From a checkpoint of a small model that answers yes/no questions on an image's attributes.
Model: encoder arch vit, encoder activation squared_relu, encoder layers 6, fusion encoder activation gelu.
Data: trained on Sentinel-2 satellite tiles (TerraMesh), 72500 training examples, 48.2 epochs.
Rows from block 3 of the image encoder of a small model that answers yes/no questions on an image's attributes, named by matrix and row number. Rows with one number belong to one neuron. Each number is 128 + 32 x the weight over its row's rms, rounded and kept within 0 to 255. All counts start at 0. Numbers have three digits each.
Before each neuron's rows are labels from the 100 images, of 14848, where the neuron reaches its highest value: "responds to" is what is common among them. Only what is clearly more common there than usual is listed. The data: Sentinel-2 satellite tiles (TerraMesh).
# fc1: MLP up (encoder.blocks.3.mlp.fc1.weight, 384x128), inputs 0-127
# fc2: MLP down (encoder.blocks.3.mlp.fc2.weight, 128x384, transposed), outputs 0-127

responds to: flooded vegetation
fc1.238:115132145150142125180108093171140141185120121102124109152081133121127076142137148142142127155029165141120120120115192124135147164137127130089140112180182055066097162107085107160141131101155173159133065150145156159149114139215134062105103157131100129143056086114080122085165127115105108113117131162147079137083186129121163083125163084144100085117118136167081185123166116143160137095145
fc2.238:108110130112121096068125126114140139124145127122110196122073138166044131141105122171119154161184106112147114104116101131128100118045151124165116089161132181152137107156133232080101152143164083109119136141111134133105122116129152187088129119134112131128136145152122096101163145123169128211072083107083106119087145135100172111168105156158126147130074165077161145226118177103165120082128

responds to: crops; built area; main land cover: crops
fc1.354:211102159148105134151133168112130118171160128129161172142117187124104078101126113104113100103116146153148148141192107178137151144104086164145065162172135095135091078062125147127107093190127132157087096127073144118063107052156109157130076146127103168125096108178124133140042115099114128173211141113157173128123117182109155143139091139124074106159122131128136133170095106092102110148094
fc2.354:160180157111105133174082175124095136136132073142128141092147129112102123048126175092170142112136082145139077138195161179169121173178152171181090130116118135080100138117205159182141117099077161126081120115097081125075111126157164154070144074123157107151108132122171121149068091100175156146093068161144128195113126074142110137157138109091132129129109120110135134133111119163166102096105

responds to: snow or ice; main land cover: snow or ice
fc1.105:122087094166071148189153164119141105145174132089128181129108088083159176117120133128129112146121147116138131132174133156141144173130191122113126102155122132130110048081133089111156157062130150138187153139118103119160116134128103107130125130121076082092107109160101176121166174201181166177131148127132160078086102167200135110179169124131115110148116059114094134216097138125187150164140
fc2.105:137107136097131131119126121150157112126108149115121147147135162139106167115133128109126084160115168116174190107146105108171108092151143114180141085221152162200148148149124172062097082154199109079165149073072137108125142151127076179108103141136062148127086081173162083108136175100144169136063138123127090131118124158115155120106114109143034154121126135160088112162159129109102071078131

responds to: clouds; flooded vegetation
fc1.357:097139130125112174130069073111171214152116114180134164128120079101082140129170109131099106087084170131091106109164135109099121124123148028144224123145120089110158094128131225128091160120137131138128112148138106165075105177117147089161126169175148126096097104115115140110113127077134153150134200140127163153075155105099115080102067126142076136119114136118112153097161167138142161141127
fc2.357:093099115082141174121194132097129166104115139214125178148139116143086114138180106060136144127146079163164114150098109072087088132166146126226166129108134163161125172147132103099148113110093178125152153115173105146158110115100105156138062131164132114143128174173059096063127122140106178118108124137096128145043196104098105123123129114165079146132126166123115115121087149081133131126106

responds to: water; main land cover: water; clouds
fc1.27:123130097103117087105094129124107166148161116139137092098175106124138162153108131128129141111112159153193180126133160136159104149081050147134158173104147216132098132131080144053158097087085141162123078182171122126147162040125169094141084089092125125116136146095081133157081145187157176152111084140143089125150126126164117142135116106202142165120143124142182050143169138094100126115109
fc2.27:139098144079154105108111142126121097101080146106164143165137120130112115163093042170105120173139227111130114124151121146149094077188173166108165187165092117141172117063169140091119196130127085143125108128106168151151156096168111122164167138094115136111084101143109144148092074047112182133128105121169105104123166147111094124116134184104086128150128095068131169175145077098146117156126

responds to: trees; built area; crops; main land cover: trees
fc1.110:122135078124170157208165147113130041128082122123122090182099146118146142155126078195114053078164118110173117184133188101141106145166167173109125133174108146169151146111170121088112087137141150107153102105162140125093114134173131131018111093092164154115076096132091156124124122162109102111185162149190111114137113107119073116137140064146133124136151132126138086145123130132142094144164
fc2.110:139159167090101138105116066103121128070090126154175158101088120144140139127067203118134117098117181123130121158141144068128137077110075093098111088125119169130169157126138120141139127131100109229150122146071114105116102119176153099125157122120096164136108172144128104154091116142106150135201143081074092203100121131138198116161096119111189117199137064132107181111148164103146127125138

responds to: main land cover: rangeland
fc1.215:091108069135190142089084143131128154135134170156121151130146064123138085082100131071126093130147139128173115061148175199116182080172158129136132133164140129105090172117087117153099138060164079119145091112120170130123123107084150115072139095140071126191123165128083172098109161131130155179089088158192158077130116094153075166128147132101112105098154158159133188148156161144135134162116
fc2.215:133061180204156107103106114167094063160111143086118063146084126090095078158153121106145134098112115167142131127080130105175070153096146144083093134102095136097176139148115138119222112104092139098151173130168162187139105129150109142130141134167110076159161064145099131145090101055159139149147084137138077154157110143101134116143133147155115140127125150071161118147159164204148115135160

responds to: flooded vegetation
fc1.333:169101124127121164069184154142091088066115112160160123131107143142166129133099146126140131112119125116132107132134146121110122149128112136153218188131137146146068111190102101155152077137125136139144113138118056103168142085149103105161114121152144120078211131106125056151153096144097189111103150127152187142126177042115143097142078149070071156147195104117117122137077133169173129158171
fc2.333:169122122170139102123070094171118084078170147125138069180196118123164103140130108120125076107157135113125135185139165127140135107137161131108132101113167053130182119140116127104145090103140133172102124135154131187130153077099058020175116184169109108120129166102192090133113109116081147143099106125101146145123167171129172173110102119133185127120112059187158129142092128142142128105091

responds to: water; main land cover: water
fc1.182:155109111066146120125093113165125160151169136185122122137113088110160065136142138159176117178110178138149128174140116162108106126115152046132059123134135060157170137078162171121092157121123123128129104159120109108129147081125097121118191120162173066140138127095109117149122124078197122200120170166131096162172120118145125090127079110099069132129109196151138126078133047091155119148168
fc2.182:088104111088187156053164154064096131122074175127103144130132182147098183069163101196102070167147166118177137132175135109093030137106108134172136158202098159175116099157093091121110131152150133144148131117112172172149092166135116105132108104113109079087157192154110132151163157140068131116099089097116103142095104120132145160154094109113118130145143120112117145111157132094115157175149

responds to: flooded vegetation
fc1.356:126157133150054109086133161123173063115120096086142136152100038172139195133144136086167126133168054107144160165146158123064153137107144132153115100163154073170130167118103121147108190126105113162117122100063118105135187138104096146152163174106089103164100147112154152149133053137150105097179103158059117137198098124132105127094120100152145093133130162176122134119098149129150155133090
fc2.356:127114125112144167123191113122196074109118122090141151135155153121149058128131072139105079127037149129146194096108144159125140127157094115078091169110126116131165109120127206132100129166165142110078102113091089127095162148153141074119173105135109129119148164144217114154120127098180145104103096171110143106138097184126136125136133070089199107081205173098158151137118143112113117109097

responds to: snow or ice; main land cover: snow or ice
fc1.128:126118099159158184114141143136182100148100139078155127171190129087217127120128124128181158141134110119106155144147128137091159081135142100122046114108131146088103116159150084149129146113118145089095122124152136159108108148134098123174100218083110095168115149155084165082159196115178124197120088139175143121136084130118064084104074132097142139122095136129093139128079090156160173077170
fc2.128:137124145159147132096114132106102119127166073117107136108129154215143055067135144137118169112122159064143128188130106114106183128104101110106154137155102162121128118182118163122071056102126155140103136120058158113158085196124103095156161125124151106157105175117113101172125063127096154129156128123151142177175061104155146153146142113160055209156134104115117148143150117121107072176088

responds to: clouds
fc1.129:114172106146149121129103014150126119134120148144149189152156094139148116089110080128131119115165159150161121160211041110127166164141113123113093136162145014127164135109198088177119132126087126144121133117134130116150123103142141122132163130135146088149057110160102143127071154107160144104155104211148157107137148200128138099084115103097166114110105137102090125151084092096133110127125
fc2.129:136112142138160088152126155077111151040105148078109098137129123177119173099139147135101127140130087133148068152059150117141087078176160144112163193142081176224088115124127110091116118153126106115112098172174103100125118113160115134153123096128108138126148193075201113139174112160101117171121188134087153126119118116149166157093083120139177140114101122134159128121031173108156122119110

responds to: built area; crops; clouds
fc1.91:099110103127117097114158182073165127190115121151117182159088147148121156127105140118145098125097109051159148073100191171156172132098150138107128086072170162139109127082086124111090081196132126084140079130146112163128091126113136126127141162132105116200152130103168157190108147089160083118147177088115096135129092102124103081169110116151141103143194198191116116115089172160109112112091
fc2.91:123088123083113124168118104107114150152142139099168131119147111135159156163077195113079175102132157209108092171157149080150150126113192132140157162108124104103146134100078124079120150140141081126165114126164089078134115177173063122150192156080056146112119108105109107143117126132136091189077147120158095088158200143153132183055112112163151118113156113105159094108126139169079110087143

responds to: trees; built area; main land cover: built area
fc1.239:127177175140113197086112127132149151128128137091200155147149106143126176117127151144085097106089144132130135095064104102149135157164134081164117064090153129124097100108078119110089092148168115135186112132099135162118076117140108127117100065170064124143079121145087104148154040155134164125116177142186197160153078148162131151166154166112059122125152123149119083164108175121105171160120
fc2.239:153143131101063179109136141166083089124102103148161114116235127139123178183185113119128126139133162156174178124066141167149074146077068096125186062176095182126142107141108146145149100148138152133124143114155143125119138112093121094108112130130156118134115072098106109134160122103157096128129123126097104161096077159160085082081146082170132128110166077151120092155194195146091126096126

responds to: main land cover: rangeland
fc1.161:129131138102135129151121130103131165141175148188131157137053094110145113112163107100164112146163126128126090157120085141097166097123130134159099134160138109102129133082120126130085152052106161131138126113139130097141136196088148155136127120186102142112120170126122222118109122148076179131067110128152141197103053168136120109116113162192118120135055168096166085125125170203177124163047
fc2.161:127089115113139077068122146166135151082077118083097176103114193162116148126142175206108118175096157054180175132104152102132110165126099123125154156154125167129134168124152139152114067193161117133125114120115118141125073099104111188090153128122116096099187113152114108125163158153197099145107157122103070114126160106093174091135164112132100114101161131152157155137145111096096161099229

responds to: main land cover: rangeland
fc1.177:116164103112137121102156162104123080111168157141159124158070175124138132056148127114130102127136167127185110157186089150112133114155147108144151091155175125073110142075129077186111103163147152134093101081184097115183093166092156085202093156121087149145166156149075162105087137160107116110172105178135095136161133121128095151089166144096107119095171162111133114045118174110146059119109
fc2.177:100110191114136106180153088154181117136100099112142110149114095151133084080135115119127110110153123164163155107098138122152165126107107129089140069157127153036148162226175163151055144138039155120134139132164111140115129132120159144129119141107103138105166133073123134126089109131156098122238089102131080124112090085120105079121156135198124114157133153130143095185105091148159163161141

responds to: crops; main land cover: crops
fc1.279:178132124201136145181121103105142116142080058116162167125100145112149141135093117081141073119102087142088147137125182179122180098138141121139163114120106141146120161127089154112116103153073141144099120041143070147119132078130191148138138130104136131161171133096140118141129206169091097107135191103098130202218138103159132113154065140109121165131146113104102141148102146144176091103065
fc2.279:153094134097123174121145127069115096146068120130080156154147140089118157139115109127200076167177136196134099127140155145131080136081110147088119120116107191193125068081131120146143082112109161120183084150125149168096163138146126113132094166155146143107180080102135130068089180109103111160059173092178171137137156153169133122123103110151087114165097152185100107159117094127075161090144

responds to: water; clouds; main land cover: water
fc1.268:096151183137104148159158122085137124188158084114116161091095152069122123160182163120131200134124156104101123135100129114162153125142065163127147136157125181111167172132129144152094096169138091104105130126130101085151124138098106153136123109162060142156096088158095149082115051158171173116136121184175102041089133056147118153077133181116182102145102173099147097121076121146117110159134
fc2.268:086123102074089155145135164080137115135121091140136116167088075121171120115147163045138131151133140102163125110129137118140213129106103101172137098131079130151137135107072091153098136131150180130120167119101117097147104135091103097106111145155107138175180114097076129088221107146138102085158151110197164185132111095084170062156223130115121129105135176131097131153098154136141168172114

responds to: snow or ice; main land cover: snow or ice
fc1.95:067121140197118125111119141134099081130093145155139119143065127115145104139138102140122090136099089101126114125072134099133114109153146143119100091118145125104161145125191187109118179104195106148121127119098104037120119106140178132138137128163090059052187085176212129127140142101184144090173143114092189142148157158125131090164115107098156163143076202148101084111162139136090118142115
fc2.95:143120112076131160137148107147117164205124212097138147178112076158207109128165112089104122118103196096127107169165123128129163132099128164139186107089107108149080163110065184096169105130155120158148095149106130106153134126148164097114089080123134134125135119111140119115082139108100120176143135230069111079065167120106064162075143169145138138121147102145124113135066122120099137114118

responds to: main land cover: rangeland
fc1.127:120123129148132117124114115172117121141090065157135111149191153137140137179106104116121179148143235092121054121153109165122100131137130133112169116174144077142149094084133076126108099082125163168117137060083078129119081090155179133137113100103138155003166105097182107130091100139138108087115171140142124156137112112129091132113124104190122096162127136140115177162167154099113104138178
fc2.127:151117101156162124148154156123128083150108107144149148101126164181138147052191070152139138187142134167149137034101125107141124219080140113123173162059189122139148155130099144126107167169110158106108130137151131111117169126069151137100131146118149115176092141155066110145075107144145102139098155192067122140142126080090121127076078110107171126112084067106086119163107100123142131102138

responds to: built area; main land cover: built area
fc1.165:153134133127133108124070129190102140124135138136137136098116094084093160119143123120129102122126100117078126113192131158114103098100143160118121110133186127163157135115116058129163164108184117130136126134137140138139105129120123117099161124113099147188110132143100100162214139154167035144120131186115047166077133140113132165071132153113049101152203103187132104099088184164167148182195
fc2.165:177088138105115091117150126086155142218137131125116202117107158141053142177122143131068141228162134071135120126126120096162102195143179130130141151117137120140115130088137142114081107159109114109135127109121151125116161138095172157060133160126102071146167130198084076118120096119133073105120119106159148085155169155078116094179070140096136150113124120118194150141140165116129103095085

responds to: crops; built area; main land cover: crops
fc1.26:139176102117206147198105139125115130125140103084236135124097136107130127061125147062101120188135121105123124160134103191107137130124138125086131097162130127139127172150209102094204138161112135120119120125097109167114080115119169167110101142128166079094110133151105194124136108138168099111107124130121094138155113101132133134169086075170123113107138203134097128158153115140061109118046
fc2.26:144174092136095130159126141149096173134089145151159132159131143143156109130130164112163099131122110101132133103090215125139117150111090112120117102102112108160087135168140093105209146086116076088090141117100166138128108107102133106129131099105133143120160102143151142152113136148161151086153152124145066154134169146183121098135136025117175174087145125170217087081097116032213152095131

responds to: trees; main land cover: trees
fc1.228:107140117089129127145134138160143137105132146149125138100109154101158155125150146135144135166060106124063151163170167096142118181160107180196140142093134128091148128129132125125161096107213075131114143114088164179086096137123099137121106091105032113112143158117128073162135126129076114119182152118112151102102141085104127144158087064067133108168137149117126127112111156244174150115203
fc2.228:165088097139126089143096100105187115079178130176153119205129082113140164117118093161142046155103121122160136125131099165106145140085127100167094163150148167106137099133140146103091137142034175116114142151126163103140169132111179143150128136135156103091196120051147124171071120120117135104130132158120139108145155091097125152085064223165140119143160075106153122172096122087171120113124

responds to: built area; main land cover: built area
fc1.173:153119149155138083121151120113113149135137186181091141116117174132140102125122129105112131104129139089128116180121189089084118150124117180160195172127157198134161141136126098151121161158097217143136147112150141043140088173128093120127146101163051122151119099120099159117193085155108138198082057092071154157163109136109163168142182140159145140102162096106092129150094126102185137148125
fc2.173:092123119177100102132111132123116140149131136117101178154097200084096163157140138188087111169114144094127134141146092095138151138121132092148113092173145130140121151136113155088088064136175100118117099084099147167120135108098158216074099137153114115124140141196105092110167166123172103154113116126106049090137202165104161089163149123091094100129096155177173170156195172126157110071177

responds to: crops; built area; main land cover: crops
fc1.213:110135068112137176134086184127122132093121171137173131139111160144108149207113062108084130118124113089119140142182091105118127082086135156171115181177144153087112137159049137084127051186132134128111097149081139150094120065146105127121139189141144132153146096089168108060100159091125164156131177144094166164145130162132107097129081096104146137130137131155157168147148126193071124118182
fc2.213:022137182144103107139110137123130071175116084140135142123129129118156075106130111134106138108083122145198122142105191132174150069129079127159094116133050152128166117099155128147158176118152122098133124140190107126115075107116123167101065144098184128147129135167104189138100134084118158141069176102161131193139068114086135153179150127171143092191134095137106120125106144087137171119148

responds to: snow or ice; main land cover: snow or ice
fc1.330:141146064191134119151128126125148109113139166107133090143102181114175150130106182058134101172152166139109149160076136129139129143131128047078135151141094120143116136167165159104106167178127129110093133156039125170065133152154172132118164145112097119124082057174078167160140142114138081135144113100164129197059119144112116128145162085156098149172145073132091174134143089122130139069147
fc2.330:092154080119099116067180135195129142094135119098078088133123125083121067133117165103138109092200136090107164125133084132146136134151138131117102092161105095132126120156162137066148133183156116138120211068189127115154119118104136133067133154153070091186104094096135180138181145134098140114137127078176141115110135084133150116125117082170113175087125189162146140143121202141186099112149

responds to: built area
fc1.146:145109129097111092072167123134145197070084136186169159155160168137135110116109138126169126132150129120099116132136140094094047060102147147155136115128152134154121049155153134147130200115176132141142126072139069116117136141144148108067098129160112186114137107076113147167173110126119054148098133170124114167107097171137132124087131169185120160129149098051133094126105111059132160191131
fc2.146:103130128191103105115207154080159103167123074106057164087072182157148116172121087132134161158077121106155078150182167105156137130067123171152135070121187110120072201139152104075128114140082175104125080154172091102104170065104166132086117172130114124113167133117137124121140135104137170151131127104110180158115169130094119103131156160108085129118108133175150169140144123090110119146144

responds to: built area; main land cover: built area
fc1.371:084120145152174145093114170120100070098124168158080119081098134165134083129147086106186169096132138057166153081090125143119133144150113147130128116160105178110164163152127163167100184132139115137196066100102099097131117129114063107126140106108147071110143168057151153137146173121089125170212102122165134057136114166102151118116082112157125192095124168136137140106120166169153133096090
fc2.371:130118169117164169165162054131123118156101122102130177144094168159179106098157120121103165115160104081079089127101142086187118212146128156130094148076136062128116117151157085152125126063084127097123126176141157126141114128093148111106125125149105115199113112173114174152148111154136135089141117107128170123082130148160129105116053159062098072112172192190145152141130080087122116181128

responds to: trees; main land cover: trees; clouds
fc1.232:095108091128101095169127074176152097108078076081200142186121113136179168112088119165110098165112153151184055091087128152094139078120102143119119181105115164132069146085155112126153137120133138150105136105093122150107072106104098120088074158115150118154085142168117173174162086113139133128171103110135147149134083113136109193149171049137118120176138140097118132117144153156116104216120
fc2.232:117094173126157110196177132153229117151107146183156143122115128159146101127083126126144091127092107099121154124122154175155124119177118079088097137171151094144142107169156146078094104199095095142145099090062101118159096067165126084144130125098132169106143207137104145099044128115156158162146143125146140138099149123104150048157119107107138081110155117192123141145101100161085095132129

responds to: trees; main land cover: trees
fc1.224:064114104111156164105137082098203126121154181136084129080094117133129134115119137121109120172111154130140098152111092097136169132148135147122121081077134222137119180041145198095112103118127151172127143079101200132088112112174094147118159083120109130136106125143160116115095102199121186124156089111115138126095077094107120142086099074143142125149139177150111089086063134169175136161141
fc2.224:069140154153138089127141104125080155086141144190134123182089106124129201139055157150164092173138138105124123151104105155133119156167114065204117132191143116104185147170118159092116124145116109189157110139082142112145114135130122085135110133101125212124172132095104094086166094164122085118119126107157119088126145121088123124134162153168149137172133103046112102119124146096143027144084

responds to: water; main land cover: water
fc1.189:117178091161130152128112139140115123163182097156082185116102107116161151127155141123154163117067085125098085122079132161126135152125147156152196112080074109080134068154096135161133145131118072099117171112146172133140071108182145147152157109145141122184142126126114194114182153145123108097064069149143163076144195149127045076116172130120144080097171115123150068151124111151132093155134
fc2.189:095162133163125178119135127146097104144145094096104112157111135113089092163089122075154110104162115139145096137107176141134163145171089096108201066122141106148129156086130085210130138150144162070127169138149121128096171128099131127157064142113108114133115179116092110179097094122176163158151124131140149200092080105164148134152090096083179084110109187096082118124160206108090197103135

responds to: trees; built area; water; main land cover: built area
fc1.292:180049135151138098091166176140123103145137127122123129095155132108143080140083125166135123122106125136110151112173147118124098142136121131135153045152115116145056080149135169115091130172177138114140115086173097123127080071117136142125104135143122179179096153117154184160177138106215099131110159146160099165128116116118135182124142112085154058141102069161074080212153138130109138204125
fc2.292:127129147146077089143158102132128183134080077162147147125125159154110149127160116097151154165071123109125126151119123151116166105140175137117092144095158158120084141124082149099118160119121108141159129118064144118062147091111115103123168157144111072155182122193137127111163094127124134154064223117085076113115076112158157122135117173106157136199187120028183104142124194081132128123111

responds to: main land cover: rangeland
fc1.271:104110140142081147144136136137133152097109203124174141085103068110098151097138189157135123149151164104141127183155060145139094094061169155137148107147110126192149115178077143138165122155137157141089141157090142082137126068109148160134093109128132071154161160126116216108162132117118174142146124111122163112162053115082098110130191169152107091145130139053115101063117164130162151147101
fc2.271:204089099103136131128132178110115102102124114112165146161141123092124160171038124114199134109134194069093126155113150139057170150118121108146138088045061090080129195120163155113115114190113169111128160146144072132130130152110077097163204148131113146074120107129096143130124124105120114192125119076151148119139144124153099136142191085139179129138146144160124114136127132070113165133124

responds to: main land cover: rangeland
fc1.69:139155094081111158127143138105090123117109119127182136019162144202095159199102086167188165099183141138174135093136102145133112186137140074132071190135100101129124124145138163128166107150121114112094123082111156162126155129128121127126152107102111139198083110128134169084118171193149177130101101098125075047139087139122133125147128139150111096098088160061123108159159148120124102132105
fc2.69:091130082115186202109148080124128142166133093130140124079135152172121160115125143090160134022111151178057125181145106094117141105154127120108114111133090175164167159161111098110134148101133094144166124099152111138179112073135161180176142149129119125115116103163205184095147098115139119106138098092128123114053153195105106144071109168135112129075129113150156128081164157120089082127159

responds to: snow or ice; main land cover: snow or ice
fc1.78:110188177156105119110108148097088139112133053073150131086137149104114124131179146147156170141101072150125130182107161207112071151070074092147140137109129158127153145209115150110104137148109161132081076149181166159156124122102080136139137121134076120125113148164182137146128128124115099138140145166114120115108140128144138136091186115184102165194079115114140034094139097108160147069148
fc2.78:113111137082158107076103161151053114148146117145126188180113140132129094120097109107178116164136197113125133139112084115078067066147126192177144173150133121075160144162106119153114150167210089168170193131130114086070109081147138112085106117142177161125124181171126117132125108112183137171139144130120148153065132075099089141161091143145091140095085114111105107129172137086107147134109

responds to: water; main land cover: water
fc1.81:125160083130142154087113119211182129125113140106050088156161115148198112118167111116111091184079145167088152068163146122122124090116127089131160170143126152063141160145141147175163051102107117154148114139065151151175107127124126128137112158109070107150111058084183131138119138130161108099156108143126140166183107123129158119105138133071121168111149090162192122112127102114152152171059
fc2.81:157121141141182169165124135129151097081156041117092106123075164102158112134165144205161183118132131108137166108147152119106115063103108114123038100182118146134109161057159152090144168181122154074098086114117094098120085085119119173152157121137122069112108115147142105154152114143176109113144154156087150105145150158118122076156145127199111154087176143133071118114140153105168078133159

responds to: water; main land cover: water; clouds
fc1.325:114142073128104087100076180128094110150118145074089165121137165115119144162114151114157175126142166190172173200059142128104137127110086115152127146128140124139160201167126111115133127152074121160116116127145171135171116127113158076091144125137185161064133160171181095159134158131148149142147098168115086115122202101133100167107167112152099200136086116102109087069108103113153049122123
fc2.325:098141146051137132114146098166087166111149086122165131135103166149118114145131133170170131184151124076099129137132077123105096097102135144128198141148078159118124162147161129113161113140243085123110165118119075102102130099175118110092128138156122139081109151162100142140106144138146151152049140144171100136084128115114137153121103158089113144165060095145129092166220116040121151080150

responds to: built area; crops; main land cover: built area
fc1.289:193160147114125134163135137149112145126089117130064102146164155148114101145157165173153105123143058085130139107135176067089172144126127107095152150132095160102119134114114065116174142078156147135170091138082069073105110144138119046171142154131113170189132112065079103143124095183124119196153174159126127116153155067121114177125138166100141145082213101098119128112152169140129123117156
fc2.289:185121188059075119171133104094092131154104081128150155063110165107154086140125093110157136103134069201136058172157130156120097167090184195158170144074136136184148153104153131128120126077107118134156115143151171097099097130133148108115118158145077170099174132141129108132099110135189131155111100063163087123147142163145146140092120148104146091118207159157099131095096141088126087118125

responds to: trees; crops; main land cover: crops
fc1.133:108126113130098085163164170163123178112176103169112172135115181142107136158069143152090150153102065113180128058132113112114105105098155119075143091041158129129125164133158125137133118142146101138129147047068145117070192172146110140158107134113130073161091160126149089142102166199112098099112115094116155163105109148156159111153122138184118118176156152136150111166138061159108140081074
fc2.133:098166108122104108123129066060151160144113174140126099112062156157146160099131113157131105159086138116100121185070099128114091127155123126144173130122129105163163117172152100126130114145115157169123142104153205132080130110188149150094136089128138116145125096098139169184119142105134068122114133107230097120072168081086110108114180129090123159111056119158165133204168142115133076191134

responds to: clouds
fc1.235:190113091135095103050086121147108141129169115173163089119084195120145152141144069095128072107153166119117172181111136144124149133136137131117170136163156185099166137116068185147077133153097182106075152129173120101136063105150094152120103111191076112145191163142086168103113105145162125088179094097129115117163149130103116149145127090178149135095123167124152148077171159102117098089132
fc2.235:150149158159127127167192124132112084085181132082129139196181167195149089125111108095116111118068125140140121150104139143133132178117156105161111079066113131140144112129112156090082151060172127090180128118101102079110204114089126122154168159174121125068110100137132080047081108095135122141156145194134110100154094168140156105122176103144103095150136159122140111118112131121184134201121

responds to: flooded vegetation
fc1.143:134198185143103098158155140066171090148112174158126127103137122132103123100080140146137219155126112122081112187096120114122161130070165151184177109111099145174159133086112157113201087148064140126121075145172179157124131096098103106090149089090128138148134108127085097128178098128128102134126169093155142131151107054133114132147183164074150094109147092083136103142118174129143152176162
fc2.143:168179089122074089135141148154138110126138156089131150095103035132098191154058144155116134096169182076064114143111153176112131073114079176135131117051106092177143055156051176112117114151118153135158100157086110119169064101099154133148101157127127112102165127103147111153131147145149129130120147135150160165133061110128152144182158117125116106162112156113182139115137179150151114123118

responds to: built area; crops; main land cover: built area
fc1.344:138135127137125124136125141129140132062096077107115110104110079120088148186088202192143106171125124103149148094121128100113141080138147129163166094090067107221182148202158176078127129093133193135138137103130087092093126122107075144102178120218118150119149159139103111092121127127166156129171169112138153094150163106134071118121080120137121066097157129158139160104136108111153107134191
fc2.344:151126137097113128155114084097154077155144165127156144223093110161141128132101095134143140147128111157086032169137133111077129153154080115110066180134167139096148114161169110115112161103092143133123106065067116191094130123134179104119070130100092126137148109126183132145120115132150085156141125174103143089183229133152110153113128164124157113169129136191094091103125063130172122131127

responds to: flooded vegetation
fc1.52:116148152126167143133143095128156133109125144104117177179094126141126104159173151121090184084071167127081180154159146105126194076102067109129209134141084130125118173137106191138121111122149155099160131114090179135140138175106118170114089151141123124108099114143179165100152127094130175082125155150160144142119122087088076108102062159124065192151134122170140130114097106083092222165131
fc2.52:071102120142144196097161110143116181123102131226098159166080107159111106142153130138163100157112099112147102129122099134122141145074151107181168175169110143130127139117163127085101148220148125149104115121141072092098126099150126104144128118117116093098142143126042062126168142126133071163143157166058087109108189128165118112130183170143138102082098130058149177089125139154112125144122

responds to: crops; built area; main land cover: crops
fc1.244:102109074111168128158143172124156158115140081117143137082123168144115150112063129121133158152110115149168162083163105140046118168145120074110113122132133160161124118107128111130169120059132081155158169139135153143064162208155139190111163147049036080136143126125170117096118124150168117139149092136138104111132146108130172136159142110136079056101151172168155136159156105199150091141113
fc2.244:104101119129197135133129138107118207159117154125109091125097168208129175120118132142186078121156091119101124149113108144138125107086105131128202131185107127179155101228183107084137123162141118140126153050121172107161144141110080148104086123152112105115109121189099157159176062101143109099080148112112130128090128173034111106143111148073109115126106126148152127135152139088150132099144

responds to: snow or ice; main land cover: snow or ice
fc1.142:100149095159153111107146093171130148111158106113146132188175156119092153130096086103124123115144164130167104130144104092075189076123116111128149132103155068156113116143123216153075134108092091197194096099180092086147103109136103142132176130134152138149066110127178137132123126166122100164092069094082152139088157156109119077078107147108125172064077168120156119165151152129165187149157
fc2.142:136107152128115151179155174129112124149084163136094071132136068109122092147125160120083103081144128119151174080038153127168124074137149104137145107115139138135138113066115108127165037133086132076123161140104138108119140174144155110139144153111130168165089117123138111105211162149103163101135184160118173059118093127179082147160116144128214142100109114130164153164156166113105156122057

responds to: clouds; snow or ice
fc1.334:107139118106089115101141155139130208076117140049120127133102117136120078082073081133110159162133087138178165186099186130072145089133174103079147202122126109102121140105126092182159119120141112100170092155179149169098102156135167085195132108162150123155154102122120147152100161150149124140156078098078177136114091084102143125172120120136157139123123093111126204161173135067086122148136
fc2.334:068097127142165117171098135102206134181132080109165179138161054113105125122131100125087077117105182109142101057157141145171130127120132132157137117121071117146170096126159152126107166120101153127105115137124150053127074082091124128077178126188110123169136136144142165162147174152124142080116039085171170132175131119139149095068159098099157112125154117154098120157153082124171163153133